A small image classifier, trained from scratch.
Training: muon at rate 0.0068, 7900 steps, batches of 128, held-out accuracy 62%.
Rows from block 3 of a small image classifier, named by matrix and row number. Rows with one number belong to one channel. Each number is 128 + 32 x the weight over its row's rms, rounded and kept within 0 to 255. All counts start at 0.
After each channel's rows are labels from the 100 images, of 14976, where the channel reaches its highest value: "top examples" is what is common among them; "patch colour" is the nearest of a few named colours to the mean colour under the peak. Only what is clearly more common there than usual is listed. The data: photos of plants, animals and fungi (iNaturalist). In brackets: how many of the 100.
# convs0: first 3x3 conv (model.blocks.3.convs.0.weight, 192x192x3x3, standardized in use, each kernel summed), inputs 0-63
# convs1: second 3x3 conv (model.blocks.3.convs.1.weight, 192x192x3x3, standardized in use, transposed, each kernel summed), outputs 0-63

convs0.160 [131 121 149 176 145 136  76 115 181 108 123 118 141  96  90 130 143 194  62 173 165 111  93  98 128 136 119 109 120 131 136  96 156 118 115  88 148 166 138  77 128 122 138  77 111 152 122  77  73 147  95 128 157 112 158 124 128 135 127 128 131 120 100 146]
convs1.160 [182 240 135 157 147 133 109 100 174 144  91 115 154 130 134 117 162 120 114 123 159 101 124 104 138 137 107 116 114  96 116 132 154 117  98 122 122 166  83 115 106 130 158  92 131 117  90 117  89 135 148  79 150  86 124  92 142 135  72  98 133  95 126  85]
top examples: class Aves (84); order Accipitriformes (36); family: Accipitridae (30)
patch colour: brown (58)

convs0.26 [ 90 100 150 109 126 115  58 137 106  56 188 120 165 144 129 135 137 109 161 166 128 136 129 144 166 114 160 116 126 104 123 158 123 152 138 134 126 129 147 161  96 158  54 139 123 124 150 104 145  93 143 152 149 117 163  88  57 120 178 133 135 104 122 124]
convs1.26 [181  87 155  64  91  94 150  79  85 119 146 133 127 121 159 117 159 122 133 141 102 100 134  69 171 118 117 163 113 115  86  85 107 162 119  82 130 141 129 161 150 116 125  94 105  70 179 143 106 128 135 127  37 113 130 104  88 155 144  79 141 101 138 138]
top examples: phylum Chordata (92); class Aves (91)
patch colour: brown (49)

convs0.84 [172 163 106 130 122 121  95 133 143 123  83 160 161 168 143 125 111 163 112 122 127 119  90 163 143 132 179 116  89 171  67 110  78 151 168 101 198 162 167 128  77  53 153 139 173 124 172 150 168 144 147 153  99 112  99 124  94  99 113  99 111 149 140 118]
convs1.84 [ 80 161 119 117 133 150 140 139 119 152 151 123  87 128 129 144 150 139 143 134 133 179  82 176 133 162 118 192 101 111 170 125 122 128 180 121 198  91 144 171 146 144 108 119 194 142  73 134 117 165 128 174 101 161 169 143 114 105 121  86 160 184  52 129]
top examples: class Aves (93); phylum Chordata (93); order Accipitriformes (35); family: Accipitridae (30)
patch colour: black (27)

convs0.82 [149 133 133 163 117 150 181 139 156  95 162 205 138 140 106 106  93  85 139 132  87 173 124 150 130 116 177 175  85 118 175 125 128 117  95 157 156 148 137 116  92 104 184 120  89 167 105 161 110 134 159 118 144  73 156 190 172 173  92 107 123 166  66  98]
convs1.82 [135  96 151 147 124 102 123  98 140 116 153 195  45 118 112 121 103 113 109 148 116 191  88 149 136  72 151 120 137 158 168 101  74 172  98 105 157 138 190  69 148  97  99  76 153 104 144 164 127 116  97 104  54  65 188 166 178 116  94 100  89 114 112 144]
top examples: class Aves (89); order Accipitriformes (34); family: Accipitridae (28)
patch colour: white (26)

convs0.122 [ 99 127  91 130 113 149 132  71 119 138 116  84 128 110 146 138 129 199 163 153 117 173 151 173 136 125 203  51 105 111 128 138  95  93 142 154 155 150 102 106 159 125 115  78 142 133 131 133 117 140 134 135 135 124 154 174  94 184 144 101 137 133 100 118]
convs1.122 [ 96 104 151 138 102 122 150  31 110 134 181 117 163  79  81 166  91 108 137 156 158 120 126 103 122 125 111 109 169 152 117 151 103 163  79 140  71 109 124 180 109 137 151 124 105 123 123 167 101 114  99 112 124 184 140  97 105 107 133 115 117 139  47 122]
top examples: class Aves (96); phylum Chordata (96); order Accipitriformes (42); family: Accipitridae (39)
patch colour: grey (71)

convs0.136 [165 221 144 167 105  88 182 137  82 145 152 107 115 112 134  86 124 138 103 169 123 135 133  90 120 130  88 141 143  87 109 139 127 133 159 108 140 139 153 110  57 161  63  79 119  97 124 143 130 111 149 106  92 141 135 203 142 110  98 133  85 132 153 144]
convs1.136 [159 138 136 106 195 117 142 125 136 129  98  79 151 117 161 101 109 111  89  99 116 149 145 123 107 110 117  96  76 169 126  97 128 184  75 148  90 165 154 118 143 125 114 135 141  82 136 128  99  89 134 113 108 157 112  66 164 147 143  50  61  87 124 141]
top examples: order Accipitriformes (26)
patch colour: brown (50)

convs0.175 [110 137 138 148 100  99  71 141 178 143 138 100  60 139 146 103 100  92 154 119 135 185 112 114 164 198 171 133  89 180 107 165 125 122 233 147 131 121  61 141 123 134 120  48 118  92 115 138 146 109 120 105 114 164 222 192 140 141  89  76  29 155 101 156]
convs1.175 [ 89  85 178 154 131 158 151  99 105 197  80 150 120 145 152 121  62  75 110 102 100 129 142 103 164 169 125 168 131 104 174 118 172 136 105 157 149  64 168 151 123  99 139 135 100 128 156 122 160 136  97  97  49 115 122 161 130 128 110 137 154 152 197  89]
top examples: class Aves (86); order Accipitriformes (27)
patch colour: pink (33)

convs0.89 [173 144 110 163 138  98 107 147 147 136  81 186 123  94  81 140 131 120 147 100 133 121  85  92 178 125 120 115 108 101 143 120 126 126 116 128 148 121 101  97 134 121 117 120 143 155 129 117 116 155  88  94  77  97  90 136 120 101 121  83 106 142 198 129]
convs1.89 [156 141  90 109 115 152 151  96 140 155 117 135 161 148  95 127 114 166 123 106 159 114 117 168 146 119 141 138 164 135  76 119  66 173 155 149 165 102 164  70  97 121 145 134 100 228 112 111 123 160 119 156 135 100 176 151 111 160 130 129 159 129  84 136]
top examples: class Aves (95); phylum Chordata (95); order Accipitriformes (37); family: Accipitridae (34)
patch colour: black (34)

convs0.174 [ 67  59 148 154 100 145 115 102 150  98 104 106 167 131  98 157  92 155 106 163 120 117  63 184 205  95 197 141 107  94 130 156 129 137 134  85 149 131 173 110 136 187 100 167 109 120 131 133 107 123 150 119 148 138 165  94 145 132 138 133 113 115 163 121]
convs1.174 [185 103 155 108  94  55 172  91 150 107 168 115 168 112 114 118  78 161 101  89 116 149 121 147 104  67 123  81 161 182  76 135 143 128 161 102 137 148  82 138 102 124 126 142 134 171  98 117 113 142  63  73  41 104 137 150 139 145 102 112 139 138  65 128]
top examples: class Aves (93); phylum Chordata (93); order Accipitriformes (35); family: Accipitridae (29)
patch colour: pink (30)

convs0.182 [131 134 218 152 146 128 166 110 160 101 159 122 140 179 158 119 147  99 132 136 127 146 137 121  85 182 163  98 108 160 125 154 122 102  93 153 116 137 145 161  99  92 136 130  78 153 137 120 198  76 151 174 131  93 179 122 113 103 149  87  93  96  59 132]
convs1.182 [ 94  90 127 140  90  69 166 171 114 141 151 102 158 102 184 108 101  97 208  46 133 132  86 196 144 161 113 144 140 161 214 168 174 118 176 112  77 149 161  82 164 135 116 156 136  98 111 130 152 138 130 102  99 126 158 152  70 155 105  90 128 157  69 103]
top examples: class Aves (84)
patch colour: pink (30)

convs0.180 [ 65 116 158 144 158 123 126  69 143 205 150 107 152 124 156 131  88 103 130  82 144 121 105  86  96 114  80 144 128 150 121 100 110  58 118 104 160 153 147 133 166 125 128 169 146 158 124  98 189 139 173 141 128 178 159 139 113 117  97  65 102 108 211 117]
convs1.180 [ 90 159 129 148 183 131 164 138 100 117 139 141 126  86 125  82  95 115 131 115 117 123 122 134 109  85  64 118 121 121 164 156 158 114 122 116  88  88 114 116 118 114  64  77  96 137 147  88 104 108  83  68  73  70 139 104 101  82 120  96  99  80  78  54]
top examples: phylum Chordata (93); class Aves (92); order Accipitriformes (31); family: Accipitridae (29)
patch colour: grey (71)

convs0.83 [143  93 165 125  79 131  96 135 173 160 124 131  95 137 126 100 136 116 172 127 104 122 125 177 174 134 148  81  83 147 122 144 115 127 138 146 129 130 105 151  63 170 158  68  64 146 157 103 105  99 118  98  65 129 119 114 123  87 124 141  71 131 140 139]
convs1.83 [223 147 166 154 137 150 102 145 127 154 123 136  79  96 153 119 192 148 170  85 113 129 110  86 150 154 154 186  58 155  95 115 132 131  90 134 139 128 151 133  86 144 134 128 133 128 150 158 171  89  76 138 143 118 202 159 131 149  90 151  82 100  99 160]
top examples: class Aves (88); order Accipitriformes (29); family: Accipitridae (25)
patch colour: black (30)

convs0.31 [ 82 137 122 145 129 127 157 106 155 126 183 137 117  85 131 120 102 126 150 109 186 136 160 168 124 123 119 127 130 136 169 102  99 161  89 125 114 137 135  85 149 131 137 114  86 157 134  70 141 152  81  62 138 146 104 133  64  80 140 132 201  86 141  93]
convs1.31 [131 137  97  97 168 139 102  98  96 126  93 109 109 148  84 113 175 157 108  84  72 199 149 125 128 121 155 106 118 153 140 147 188 100 107 147 106 101 130 131 117 100 133 124 132  90 136 137 153 122  69 112 122  93 175 157 115 127 127 102 111  81  58 115]
top examples: phylum Chordata (92); class Aves (91)
patch colour: black (31)