Rows from block 7 of a small image classifier, named by matrix and row number. Rows with one number belong to one channel. Each number is 500 + 40 x the weight over its row's rms, rounded and kept within 0 to 999. All counts start at 0. Numbers have three digits each.
After each channel's rows are labels from the 100 images, of 14976, where the channel reaches its highest value: "top examples" is what is common among them. Only what is clearly more common there than usual is listed. The data: photos of plants, animals and fungi (iNaturalist).
# convs0: first 3x3 conv (model.blocks.7.convs.0.weight, 384x384x3x3, standardized in use, each kernel summed), inputs 256-319
# convs1: second 3x3 conv (model.blocks.7.convs.1.weight, 384x384x3x3, standardized in use, transposed, each kernel summed), outputs 256-319

convs0.137:564455470438514451490468454522448470538481516447460428493480426548461555482563477510590448522484492506481538495467407544500516507403554491484458505583435430497444548495521516579446455577525454
convs1.137:470551616465509490528468495469457479584495509446488492525513491505481508511428517517536476504496533488467503501507477569480561523530500528515485483498465460531448500544475546581509475491468515
top examples: order Passeriformes

convs0.313:530509502449565494495505516489435483526476544510541494446442439484482629541534552544476483434484554523486477527501522454481510540472467463534545430441491532449536472468516455545517478424578542
convs1.313:523527486492529443552460552522438572484526523489480484503461494508514498566422443475443513523571483506508487491568511556559540516483498488549555476542465492444446448505477441466472412467498466
top examples: order Charadriiformes

convs0.203:453486521549486508472539542492505606518494554551496441508484512568500474479446502464552439514477466488510531482494535515528500461489407453464430476501556503457527518477504456542491567476506478
convs1.203:393501545489551448555514509542462479444431523496416460503456485527530450445474516514611492458595493377452478481473521538461498506567466452492547457507471507499499493459456529479539550484451476
top examples: phylum Tracheophyta; kingdom Plantae

convs0.62:493461472512507479412519520439494579485520567519443478536433535475489458471530487512484441505510484436525512492549521460440506523456568533471563512561491561459467476471506531506510501489490520
convs1.62:434470506513495520512550486534460449465513503526386434485485431445466431466497534443463447548518537580499517528540538444485536506494544463513474469629526493520479479478461529466633572457434521
top examples: phylum Arthropoda; order Lepidoptera

convs0.282:476465490522504447537520518502444534502489545528478483486446484556481492490532470567483431451464521472492459564443469508536533511531521487581508546535486522496527458534473501489530503467505452
convs1.282:494450498484496546513552441525453480501572452508611527477514508443452520461483474459482447481522567550396570554515445439528531474490515430530439501521561437460510549408459544487460436450521505
top examples: class Aves

convs0.307:487573475388533464498440514602543532537510560494523520485448466534448507459499555481537483455500531544596551455424494543490535479515467463542510459456546499497461475466413503558463533466465525
convs1.307:457516433474502379548419490469557506536510474435517445490465434585509521586499478571443548554460443494456464542496505539474507488458500537410548529478515561523461567526506586535477561526524512
top examples: order Coleoptera

convs0.149:566514454468533565514504587442490440485527558474491522568389520476508464441555503491520458503551519472501483521436510526507486537533519524507584535559537494531476505584578422537561479493518466
convs1.149:500480458458494517478504421474586531538495498431431537513501563475483520533562526500462499499536420522498533527510433462549568523589498476518558526487479518456441563505462468483502561488455518
top examples: order Accipitriformes

convs0.329:485480556595538539536457501471526463478481482445502466535519441518482463482522440489448444516491543546431507572480404478500594489557513523574495524502530442527497551536473535537426454533485498
convs1.329:543456473496503526500504479476521469477483471475531523567514465513508546522524476520399539480501544533562472542494450414529520509477495450430508429449511556446560408536499505471500485528453463
top examples: order Anseriformes; family: Anatidae

convs0.316:458531437444532426482482418473446586480544570500525435496460413492433544518474504491555482426505425499496573513511468523539531473430464522553491497435394539555555511438470523454545470493506541
convs1.316:455528482510548485548515533500450460571468447609494438507545490455514532530460528477470509561427507490517498570492479451548493452510583526556496473467509512418488539487517504511475460536500510
top examples: order Accipitriformes

convs0.131:493462494561434472499548453543463484493538554472490485540446512476464433559543464510531462483507507509541532474583524530482509502494487476538511545455504484451511536540542522471518517520526526
convs1.131:574546466498486523460506505441523533471467513508550507453420602528498515488586524432510486476483483513543555517493534501548576543479564526521510551475476499471471591470488512554508510504487537
top examples: phylum Arthropoda; class Insecta

convs0.17:438468451474514440474529509484554566456524517492460495430489467338501521493508530514489443544544512535515552484509534474493499497410500468532465544478504532454446534464461529504407459464515517
convs1.17:558438536526493418513465511477482462496480500525458504557489511536537466488476508509554422480501475479527484469498520504516501440505586491479506499487511519459494538515478504562497536427539493
top examples: class: Aves; order Anseriformes; family: Anatidae; order Accipitriformes

convs0.224:496530476479520531472488528573509528544503506549533476540572461598521515483444476484481494493560551491438575473577501491477516476539469485482450469479464430460485465508458480489525538497497494
convs1.224:553493472468520551469535476530543564578457497502477416436441476489553553552433540470492489539503519541492533485559592495498463535482492462449550487475496521457504498490483469524495558543494481
top examples: order Lepidoptera; family: Nymphalidae

convs0.11:511491519480524394512566488503539465484456449446426457511552475570542531504409492541428519527413566472449461504472440510495516472535425468497433532566522546506599511545490593509553475536523541
convs1.11:486537520489473503551474546538482556485486478494592475530445554502561446504488533564518498525535490536470447484557496493514529503571553541525487466510478539530502521508509518500567504541509470
top examples: order Charadriiformes

convs0.372:508482484544492451550535493509519563531509518507549458489483517474555467511502504483499445425426499513452524524478521511545518461461518523438502503465502466525491469478501522394507555460514558
convs1.372:462467482424494397479584468479556516486477494529498504547499483618482524513546551492482458450476481574488563438479442476592511491513458474538499499552518508479476509552539518529529504531426489
top examples: order Passeriformes

convs0.66:490431469501501554512525570488552546583497489455535484471441469450517495494480467448530429509541503537545493497557483519509527492474486503504545452563545509447485461451546459443420455482465532
convs1.66:439457465517447557542490511454484467525506478529466518463486517481494526533523560506506535537457520516471480478604528517494514536469593464506538552466478518471474508517541468503452488501463457
top examples: class Insecta; phylum Arthropoda; order Coleoptera

convs0.328:518517464467537471442514525575545528527491474487512419566475544540450502491566474532484526510427547492574495449518550516375519475509500570540560486552542520536446475488536463407409523495528555
convs1.328:595489462527464549566546530486491505480513504577547439529496553529509462490449457500466534499402467531411520537461520503530510568520513508525437503447496432545496587509504536478418500481452561
top examples: order Passeriformes

convs0.152:548459492493535524503497558598488464516516518474510567455507514555540495453467500530519521418506534517492532522477514585455504445469538443550519515562556402533626439543546559425456530477478432
convs1.152:528442525457498498443545461524563508466510543483585475542469473538462550462531510462425478486447547418596497566489458500502600495459454457511484476441506484557477446501437541412496512556404453
top examples: order Coleoptera

convs0.227:405476482495562518514497464537500435460524457467500462418488458487439537501406558477535431517506447511460518483500559522506501564548465434555447586494543498465487491557484469474473486502550452
convs1.227:438454519492503449495490535419511446531553483489572472506529505477505523498473467456466520470510499462502465484458541540423505513497502501484458479469463490410525509481537528456525550514470507
top examples: class Insecta; phylum Arthropoda; order Lepidoptera; family: Nymphalidae

convs0.174:512489476499512501516494478551490526477484477438524535493472492532519444529548495535492414529547504527551487510506502496430500468514517474486519518520498537449470515500454478509482553439460471
convs1.174:653550538552521512471506476478534462524503527522488483458574462485477473474507495521456513465554483491538457549565487543553494524509475576469554502489519545518446559499510507513495486490501469
top examples: order Lepidoptera

convs0.186:514512451511469478534528416537535495504465606442462505486502535549519524448562537472504458476422513503590505470530518509529568470521482491493465597522485512556451458512488490456605505526456480
convs1.186:487522454489499504457535462469476442558477482570508525477482533582486513455567505429470508469445572647534536483469480521500501573523530433522506541485441549549499537460530517430529498501431463
top examples: phylum Arthropoda; class Insecta; order Coleoptera; family: Coccinellidae

convs0.193:521435506512552422489518515526482538501486524474416473502517476482453496483432516558536545525477488440523448533546449494452472498483507443447601497504499491499519467527558549566504510345489479
convs1.193:531505455540522429527590478565524481544443485467528507498508479485513507481426534496434480480419495507481527453547514525455505473514493544505512534429464434555534526464508486506480501530456471
top examples: class Insecta; phylum Arthropoda

convs0.124:571490516496469456531567475574472407481505507485531523491448547531531506536600484495535423505480521528533401526484450503473446515410511484473481465553532503505490504539540449537479426463508579
convs1.124:508477490519474476505533489473365496504503515487466458346464527454452493540558551500512516523622451490498526486480534484525529528455540501516454459501532530534538460507486501524527431419517498
top examples: order Charadriiformes

convs0.50:524538531503490514481515472520554509589533489535533394508538525573445499509575515582498499535373463506497503501481469550522479563494468532526485492551493485462572539544561506556480473517514501
convs1.50:421488518502454516462506528441532520571540514457506445481477477493532532425489478515503556523470478510416516504573465473485480527519464456501454439459479504523545566424454567474439479530356526
top examples: class Insecta; order Lepidoptera; family: Nymphalidae; family: Hesperiidae

convs0.61:501582486544479522534514490493514438530474512458459498437498438466429518571488519468545558544540492517564428540503524502478504459538513500477578505556524520483479509516479534498466427433511490
convs1.61:461487485443548638526497480476499567519590532529487494468478479513478449540492477501504505528520491553514512494463544493515455497464475561500526534510503467580509528539554505512457431549484475
top examples: order Charadriiformes

convs0.185:537417493472523495513447584549480527543466517494482486511543491582498521488548503494472421491538521452531472479480489495445573494505497535498512471518536493515505499471533523459481520466552465
convs1.185:576473422557472468499487466466460476411516553510509492546467513471546509544466422565500495497472435550581513483461614541550554539491491503488443555496577457572570560483448472509505449482568544
top examples: order Passeriformes

convs0.129:486457519423517458532504515501480520490476540511499549463496448517517450467463446479478508505550503512471470525498508496494554513417536549554514468497594411530511450405492569502508451492535487
convs1.129:507499466533486419483441493524519472471512527493602471553519549472481470559412492443550501508472500482468514475500578504510484467530450499416484485443498475488476518530554506515531467517516472
top examples: class Aves

convs0.212:467553501521522467513580509451501500436513554492532522424488490473474492529461504555526529454513464544504409466518523494507429563518496490503527461549526485459503580478552552426594518495502501
convs1.212:531486486503551539484549520530500471455505496505504536545520465457475490501516569447463455486514466459518456497455537525478531468556448527561552486433460528524538508498464465506498475478441480
top examples: order Anseriformes; family: Anatidae

convs0.106:546486521492533465547432535499515498466546544462478465527538467501489547504507588399560479468493541537460514508443502503527530490511498523470471453456499480501486483498537489505468565542526489
convs1.106:481500601474507428511460550502473469573515518556442476484475499555496556472545524486486478508495465482528507397454510463473469534509465498572502508515490505473518533440527455524564504483442425
top examples: order Passeriformes

convs0.172:510445584517430529490471519622528528503510507501576486527462520477477528466473464476558459528519539539528514448532462478494512448469530533502467543414500506546465582483459484561401468470512487
convs1.172:488549521507481534507439378455511524511412511516552481513440461515550483499517590490476463460543440459537493533502454450522496560488523541506547516529519474479454492481478555543481451521453531
top examples: order Charadriiformes

convs0.249:466430463470601458547478500508503466506517448553465447545534552468500489470471463474437509515470493560472573438476454516538465445455580510560434452509513569554422539474449477482505512453430441
convs1.249:468487547546510439483542552510533477492476549452513578455477533463551492489476471510564479499432563507464503518488523512522482451489505469492478522518513538494504445498445501484560543503489532
top examples: phylum Chordata; class Aves; order Accipitriformes; family: Accipitridae

convs0.252:502483464422498469479462516525495522488461505522501523511506470474429511548461464520471498426522460489527513503485533551540484441509469548554565500486467517506516532473430488525540506543550572
convs1.252:546472453524490434448531469525567439487492491511501527471492450509517477477522446479505513446604525581547473479483534492479524519460517492529508486456522436582570582494467506511509536523497514
top examples: order Passeriformes

convs0.342:519427526451429450524507551487477604560447516502479465431458479587525534528584493509530440449583420461551478513447491563552467547473564458424443425591526456516538484478486548499507554482479462
convs1.342:475476523584530416523489468486393478480466503498500443523466545466520502511477418517500520455479474497574534496478517488522559500463418438534545563536409494461551497483491528485484474475494549
top examples: order Charadriiformes

convs0.6:538557532543562550563449534494473488508495510458473503537496542402494495459400515507492483509560420462502502462504496454450479460519513434506491537526567535431546569526490464425453504460523543
convs1.6:559479422459455537537466564507434494481515455534523455458545499525522485517458507462556434513497430510474464511506446492476564399554624505510502502482475532415456458512547490536491532488526530
top examples: order Accipitriformes; family: Accipitridae

convs0.145:481460525505469495530544520454462512530572428466489446570482491540507508516481539553469480476470453486537539507519515554502478483521500505494557503542498531521390523526523502511472542472489473
convs1.145:463519513577489450456503492483449421493492535496423554414497506443494514510482534408560493493466481484532509467494529548432442512521491485524493549520512500547543525475517427483540459510465489
top examples: order Accipitriformes

convs0.99:490557486512507536459552488518478491522514592493506521491469552526500462508557503488573545472490551476610455454472515483491441500490443513492423493490476482537512480564501521512493424443511522
convs1.99:452581544505499534444463540444448569519521543534638593470498519554431519401501522457470509513451510564513529447560505577509473534489511421543522457546477502442485535516584535542543549490412526
top examples: order Passeriformes

convs0.173:499521493521508517439456529514453523538456559538498511521478550513418566524568462457559393523555569523514512521486517535504570480471478482537417472490515571499535507511453457552578509506511469
convs1.173:446430526457447501490473471485506424507545536477429500381503493458438529526487453474546446481537491439495457503449482579446459480530460484516553541491467534481530585502448502534584447446464530
top examples: order Lepidoptera

convs0.33:543456550420497412446473558514441499457485487592417444475513434495445565499527539523540468452505420480567531482561442531526415481440530565507623508436443519457496528515502545580573553460560523
convs1.33:525509535500490484461469501505547474457533526455464485454461438528463497465501477509491497528513506509621541494501509489455532517529468492417472498485549447514454515494439440509558454491493507
top examples: order Anseriformes; family: Anatidae

convs0.207:516566541474469488526543536537504512424448538501493439482498538453530461489553619484519509525470526498427447509469455443505444471550559481536542474531518420476533531492501523453453524498517519
convs1.207:470476459508511522450494445503464508469537555517532577521462482516619580437505487384463544509506514541567506456514492501473491485537517503448508489508553539446517438458533460497557498431529542
top examples: order Charadriiformes; family: Scolopacidae

convs0.82:462554522491477442492430465465480505579490489558467452450482551493491537442592507571549450530441516420514504527549484462522497494458502549533495441511510513553509506500496487549509490484544441
convs1.82:463498502522486562546478519451537589493436520527500460537472471580506567527450471510519558580505529492476521527590471456443501491497503544482523527446489442484521485478488501552487505469412555
top examples: order Lepidoptera; family: Nymphalidae

convs0.0:519475463507492475476570545590473569556532551548538506476443603518509494499494468519524453531502488487495521502467429539528455475491482500516542518570484484506506557551548462544514473532533505
convs1.0:494562472525458473498572520435481556490462483577546530489505507547539542528486403580538538555526543457438471446526502530501469559462469465516492592540474504571480578408509549575500495613427512
top examples: order Passeriformes

convs0.171:518523518500453523536513465477565508535481576486447584449437485521447517544525534517505489530497355486465506457476504517498453510526577479517543574533500580523412445547454516546494553523525531
convs1.171:513455426460473390474473564497477492522547495492458512481484593498543510518644557475505542486467462486561468433541492513511523455530531553555551519391494504485456528490476453480560495488609580
top examples: order Accipitriformes; family: Accipitridae

convs0.209:511493438526529496437521466471466531491446486468424534528490508497498532539475429586495440431469501476492431460486491505522513507564552502551556466469516506506448499499507561544482503459463527
convs1.209:500427512555483491439525498574520483476613528576484494554579527600496380502523413498512448444511546544486500494496485512406552504439514499491493474522423478489516448511436533518499545471480554
top examples: order Coleoptera

convs0.351:469505534522496488487527487441503427462505537569511520592517543478471568453503542475499564442435509482573427455544495592518521504532508502467477507528508521524544520498518529486482501515487510
convs1.351:570496481556447456517434506502532484512456529384516476551473596489558514504482487570458468509470521467477495464462547569472471476479459504485450507472502509469559492497553515465482450545506502
top examples: order Accipitriformes

convs0.111:491537497447448600511497445508502537528452491570423525534492463480508465490508530482534468555568498492517529535541503487506527532473503462534547451473511526547560451530494507491435502473451501
convs1.111:455482472411512512452504502496535473493514450542444507458456520509514555484556437436508506443470538441462502487501546479474502520529489459503511515526486555560411440548487542460530502533494469
top examples: order Passeriformes

convs0.146:487494491553443495531584498536529403509506488470509487440526520462486494525467532523444525498507474520471512448498513527492496436537463519517505523471528527465502569493493516500513510525511514
convs1.146:398503501495491495510533524550519427472426490568501532439445477440534520514479457496487596420522478489479448610464531511448484441472552526484563495554446531538527509536510488540514478436537485
top examples: phylum Chordata; class Aves; order Accipitriformes

convs0.213:544568514448529514476549471465561444528524514468590545573531517492481491477431460504538546503519541464535546492519511477546538555473530532536557514499511479418517417523541457486564458481521540
convs1.213:551569463495555479587504508525492527505497487517444509492482479602555507451555527543479520448534476515436503566422491526407518525500486451500514517477507441483531486450449511513488517508462534
top examples: order Coleoptera

convs0.32:529458521510535463500496438480572507460552512557499530520516432511472448464476452484477448473418507479485494495430517441496546516486537520488486534496522468503514542469536541576549540460525521
convs1.32:458509449589501526507464485573438502476509515502530415513494437549457519503460434488438516469499526451460497445431468537481455564506432539465421549543490445475507514506561468452484454530586508
top examples: order Piciformes; family: Picidae

convs0.118:481493496490519451469515488551509452508484522502546553570542511464435469500501483491426518465478561506588508512434450436560527562458455517483410413455509501405556497517497427537504506492496436
convs1.118:505570514535497579449530437518530481569478469485515546443515531568507546570552477516526532489528552508432472557461513492471473541483513468516517486455523518424493464496488508463504505443522531
top examples: order Lepidoptera; family: Lycaenidae

convs0.236:481477516525526400482516511418540533450466505446466497525465492398533528489448491507476526510518478500488492450499516431492482505537511500479482442459388482501551492440579537438453570527525463
convs1.236:500537417505452440545468495585511481483510488435557558510512565502500460545575577493450517567516451516519479472495483565466536450520544475456484505493505491489511463476516561499597498548531471
top examples: order Charadriiformes; family: Scolopacidae

convs0.100:544488434485424509501508463475465526546529474411525545502459527488555443489496522464500481470436527453484480553528551490503504449473528487460525441518577539559452577450484467510587528415533520
convs1.100:493496464481459615519443478598449470438580491496450534442524423507477493470481583506497446457433600466448512492503447494390526552505525510451524487536499539489489495457473474467518502453562568
top examples: phylum Tracheophyta; kingdom Plantae; class Magnoliopsida

convs0.337:500460539474519456561525474509481477475421588583512527526436501542537523485530502482556525443494514487497495505505521525464502466549472517443437551551495517512481469538523541480491446479525503
convs1.337:502477545516557525543477470481522551542532597457560536456526412490437499482510551520474468523584472569479491532443492538464493506497497468462509507507513504544574532504487500519492464549479490
top examples: order Passeriformes

convs0.222:493453525510474578449533523439418517464499534557485542502552518521538557497437548525599478505485469492410519511521553479519494460499520477514412480468491550478521491522553416479395497558482461
convs1.222:378467482519494497439500488501517522537516527526474616413536480453507513501494461489482510530395459525417521453506457511457476523514408523514471525487488448503463482527396476485436491538509462
top examples: order Accipitriformes; family: Accipitridae

convs0.184:472436507541478488496527490527427529488516515553428488526504518601513505519488487528471454488453460485547505520523491526551542448451559514568412613515582515532419464479493494561464503465601483
convs1.184:493524472510472507497500596548509527522528519429470441484532447485463540434552518560531537491527453515508513466468506436492518555443590511522517598460480515499499532458478492473433535468476540
top examples: order Coleoptera; family: Coccinellidae

convs0.327:509551479529567551510491524511415588495471503548498407532460475500568524466496488495488483491493434508528483440474494503470522546486508538551531472478405493508488535525567438486585432403471517
convs1.327:533488445511524542504444538517517509542477543484501490520473501535459573469510509528454516533423542534416457511539444460498460533471484475414532505449510486427472562498499528498455519459458487
top examples: order Lepidoptera

convs0.169:481504516563462414527552539537455516470539463502473508521495427483456473534528517531551459525491514498457456534454523499472540437534563487441498532539439513542450524506463548495534560502490493
convs1.169:468466557549486510521483497467556537425404493502598510530451536554487500487464513503528475396526529520486468487489501472481516508521525520470541453502535495548532495506496473482515473471622495
top examples: phylum Chordata; class Aves

convs0.375:490425534508585545504504504642444478557581524518553478446489468513483417569493494549567557453507499506490518536507502530556501456457485459445505483451550445464425459515462508507510519439501506
convs1.375:444511490532503587504440515514549527565522469496512474546456494578514566423484499484484493520522503542519461530543490526477458578495536543511499555479519452473475450477557515556436501512527530
top examples: class Insecta; phylum Arthropoda; order Lepidoptera; family: Nymphalidae

convs0.277:512504580467518500567487478548473530436465519483456517390517444515474459542505488556492534532464403483488500529454518443455497523532552506473459478499494426464537461512489438505548504503443513
convs1.277:472576568472528404489528496531485525506535472464486536516475554486453567523516544439503490458458482461499524495498553482455533480447439524543504525474519564549507505555537510471463487499489478
top examples: phylum Arthropoda; class Insecta; order Coleoptera; family: Coccinellidae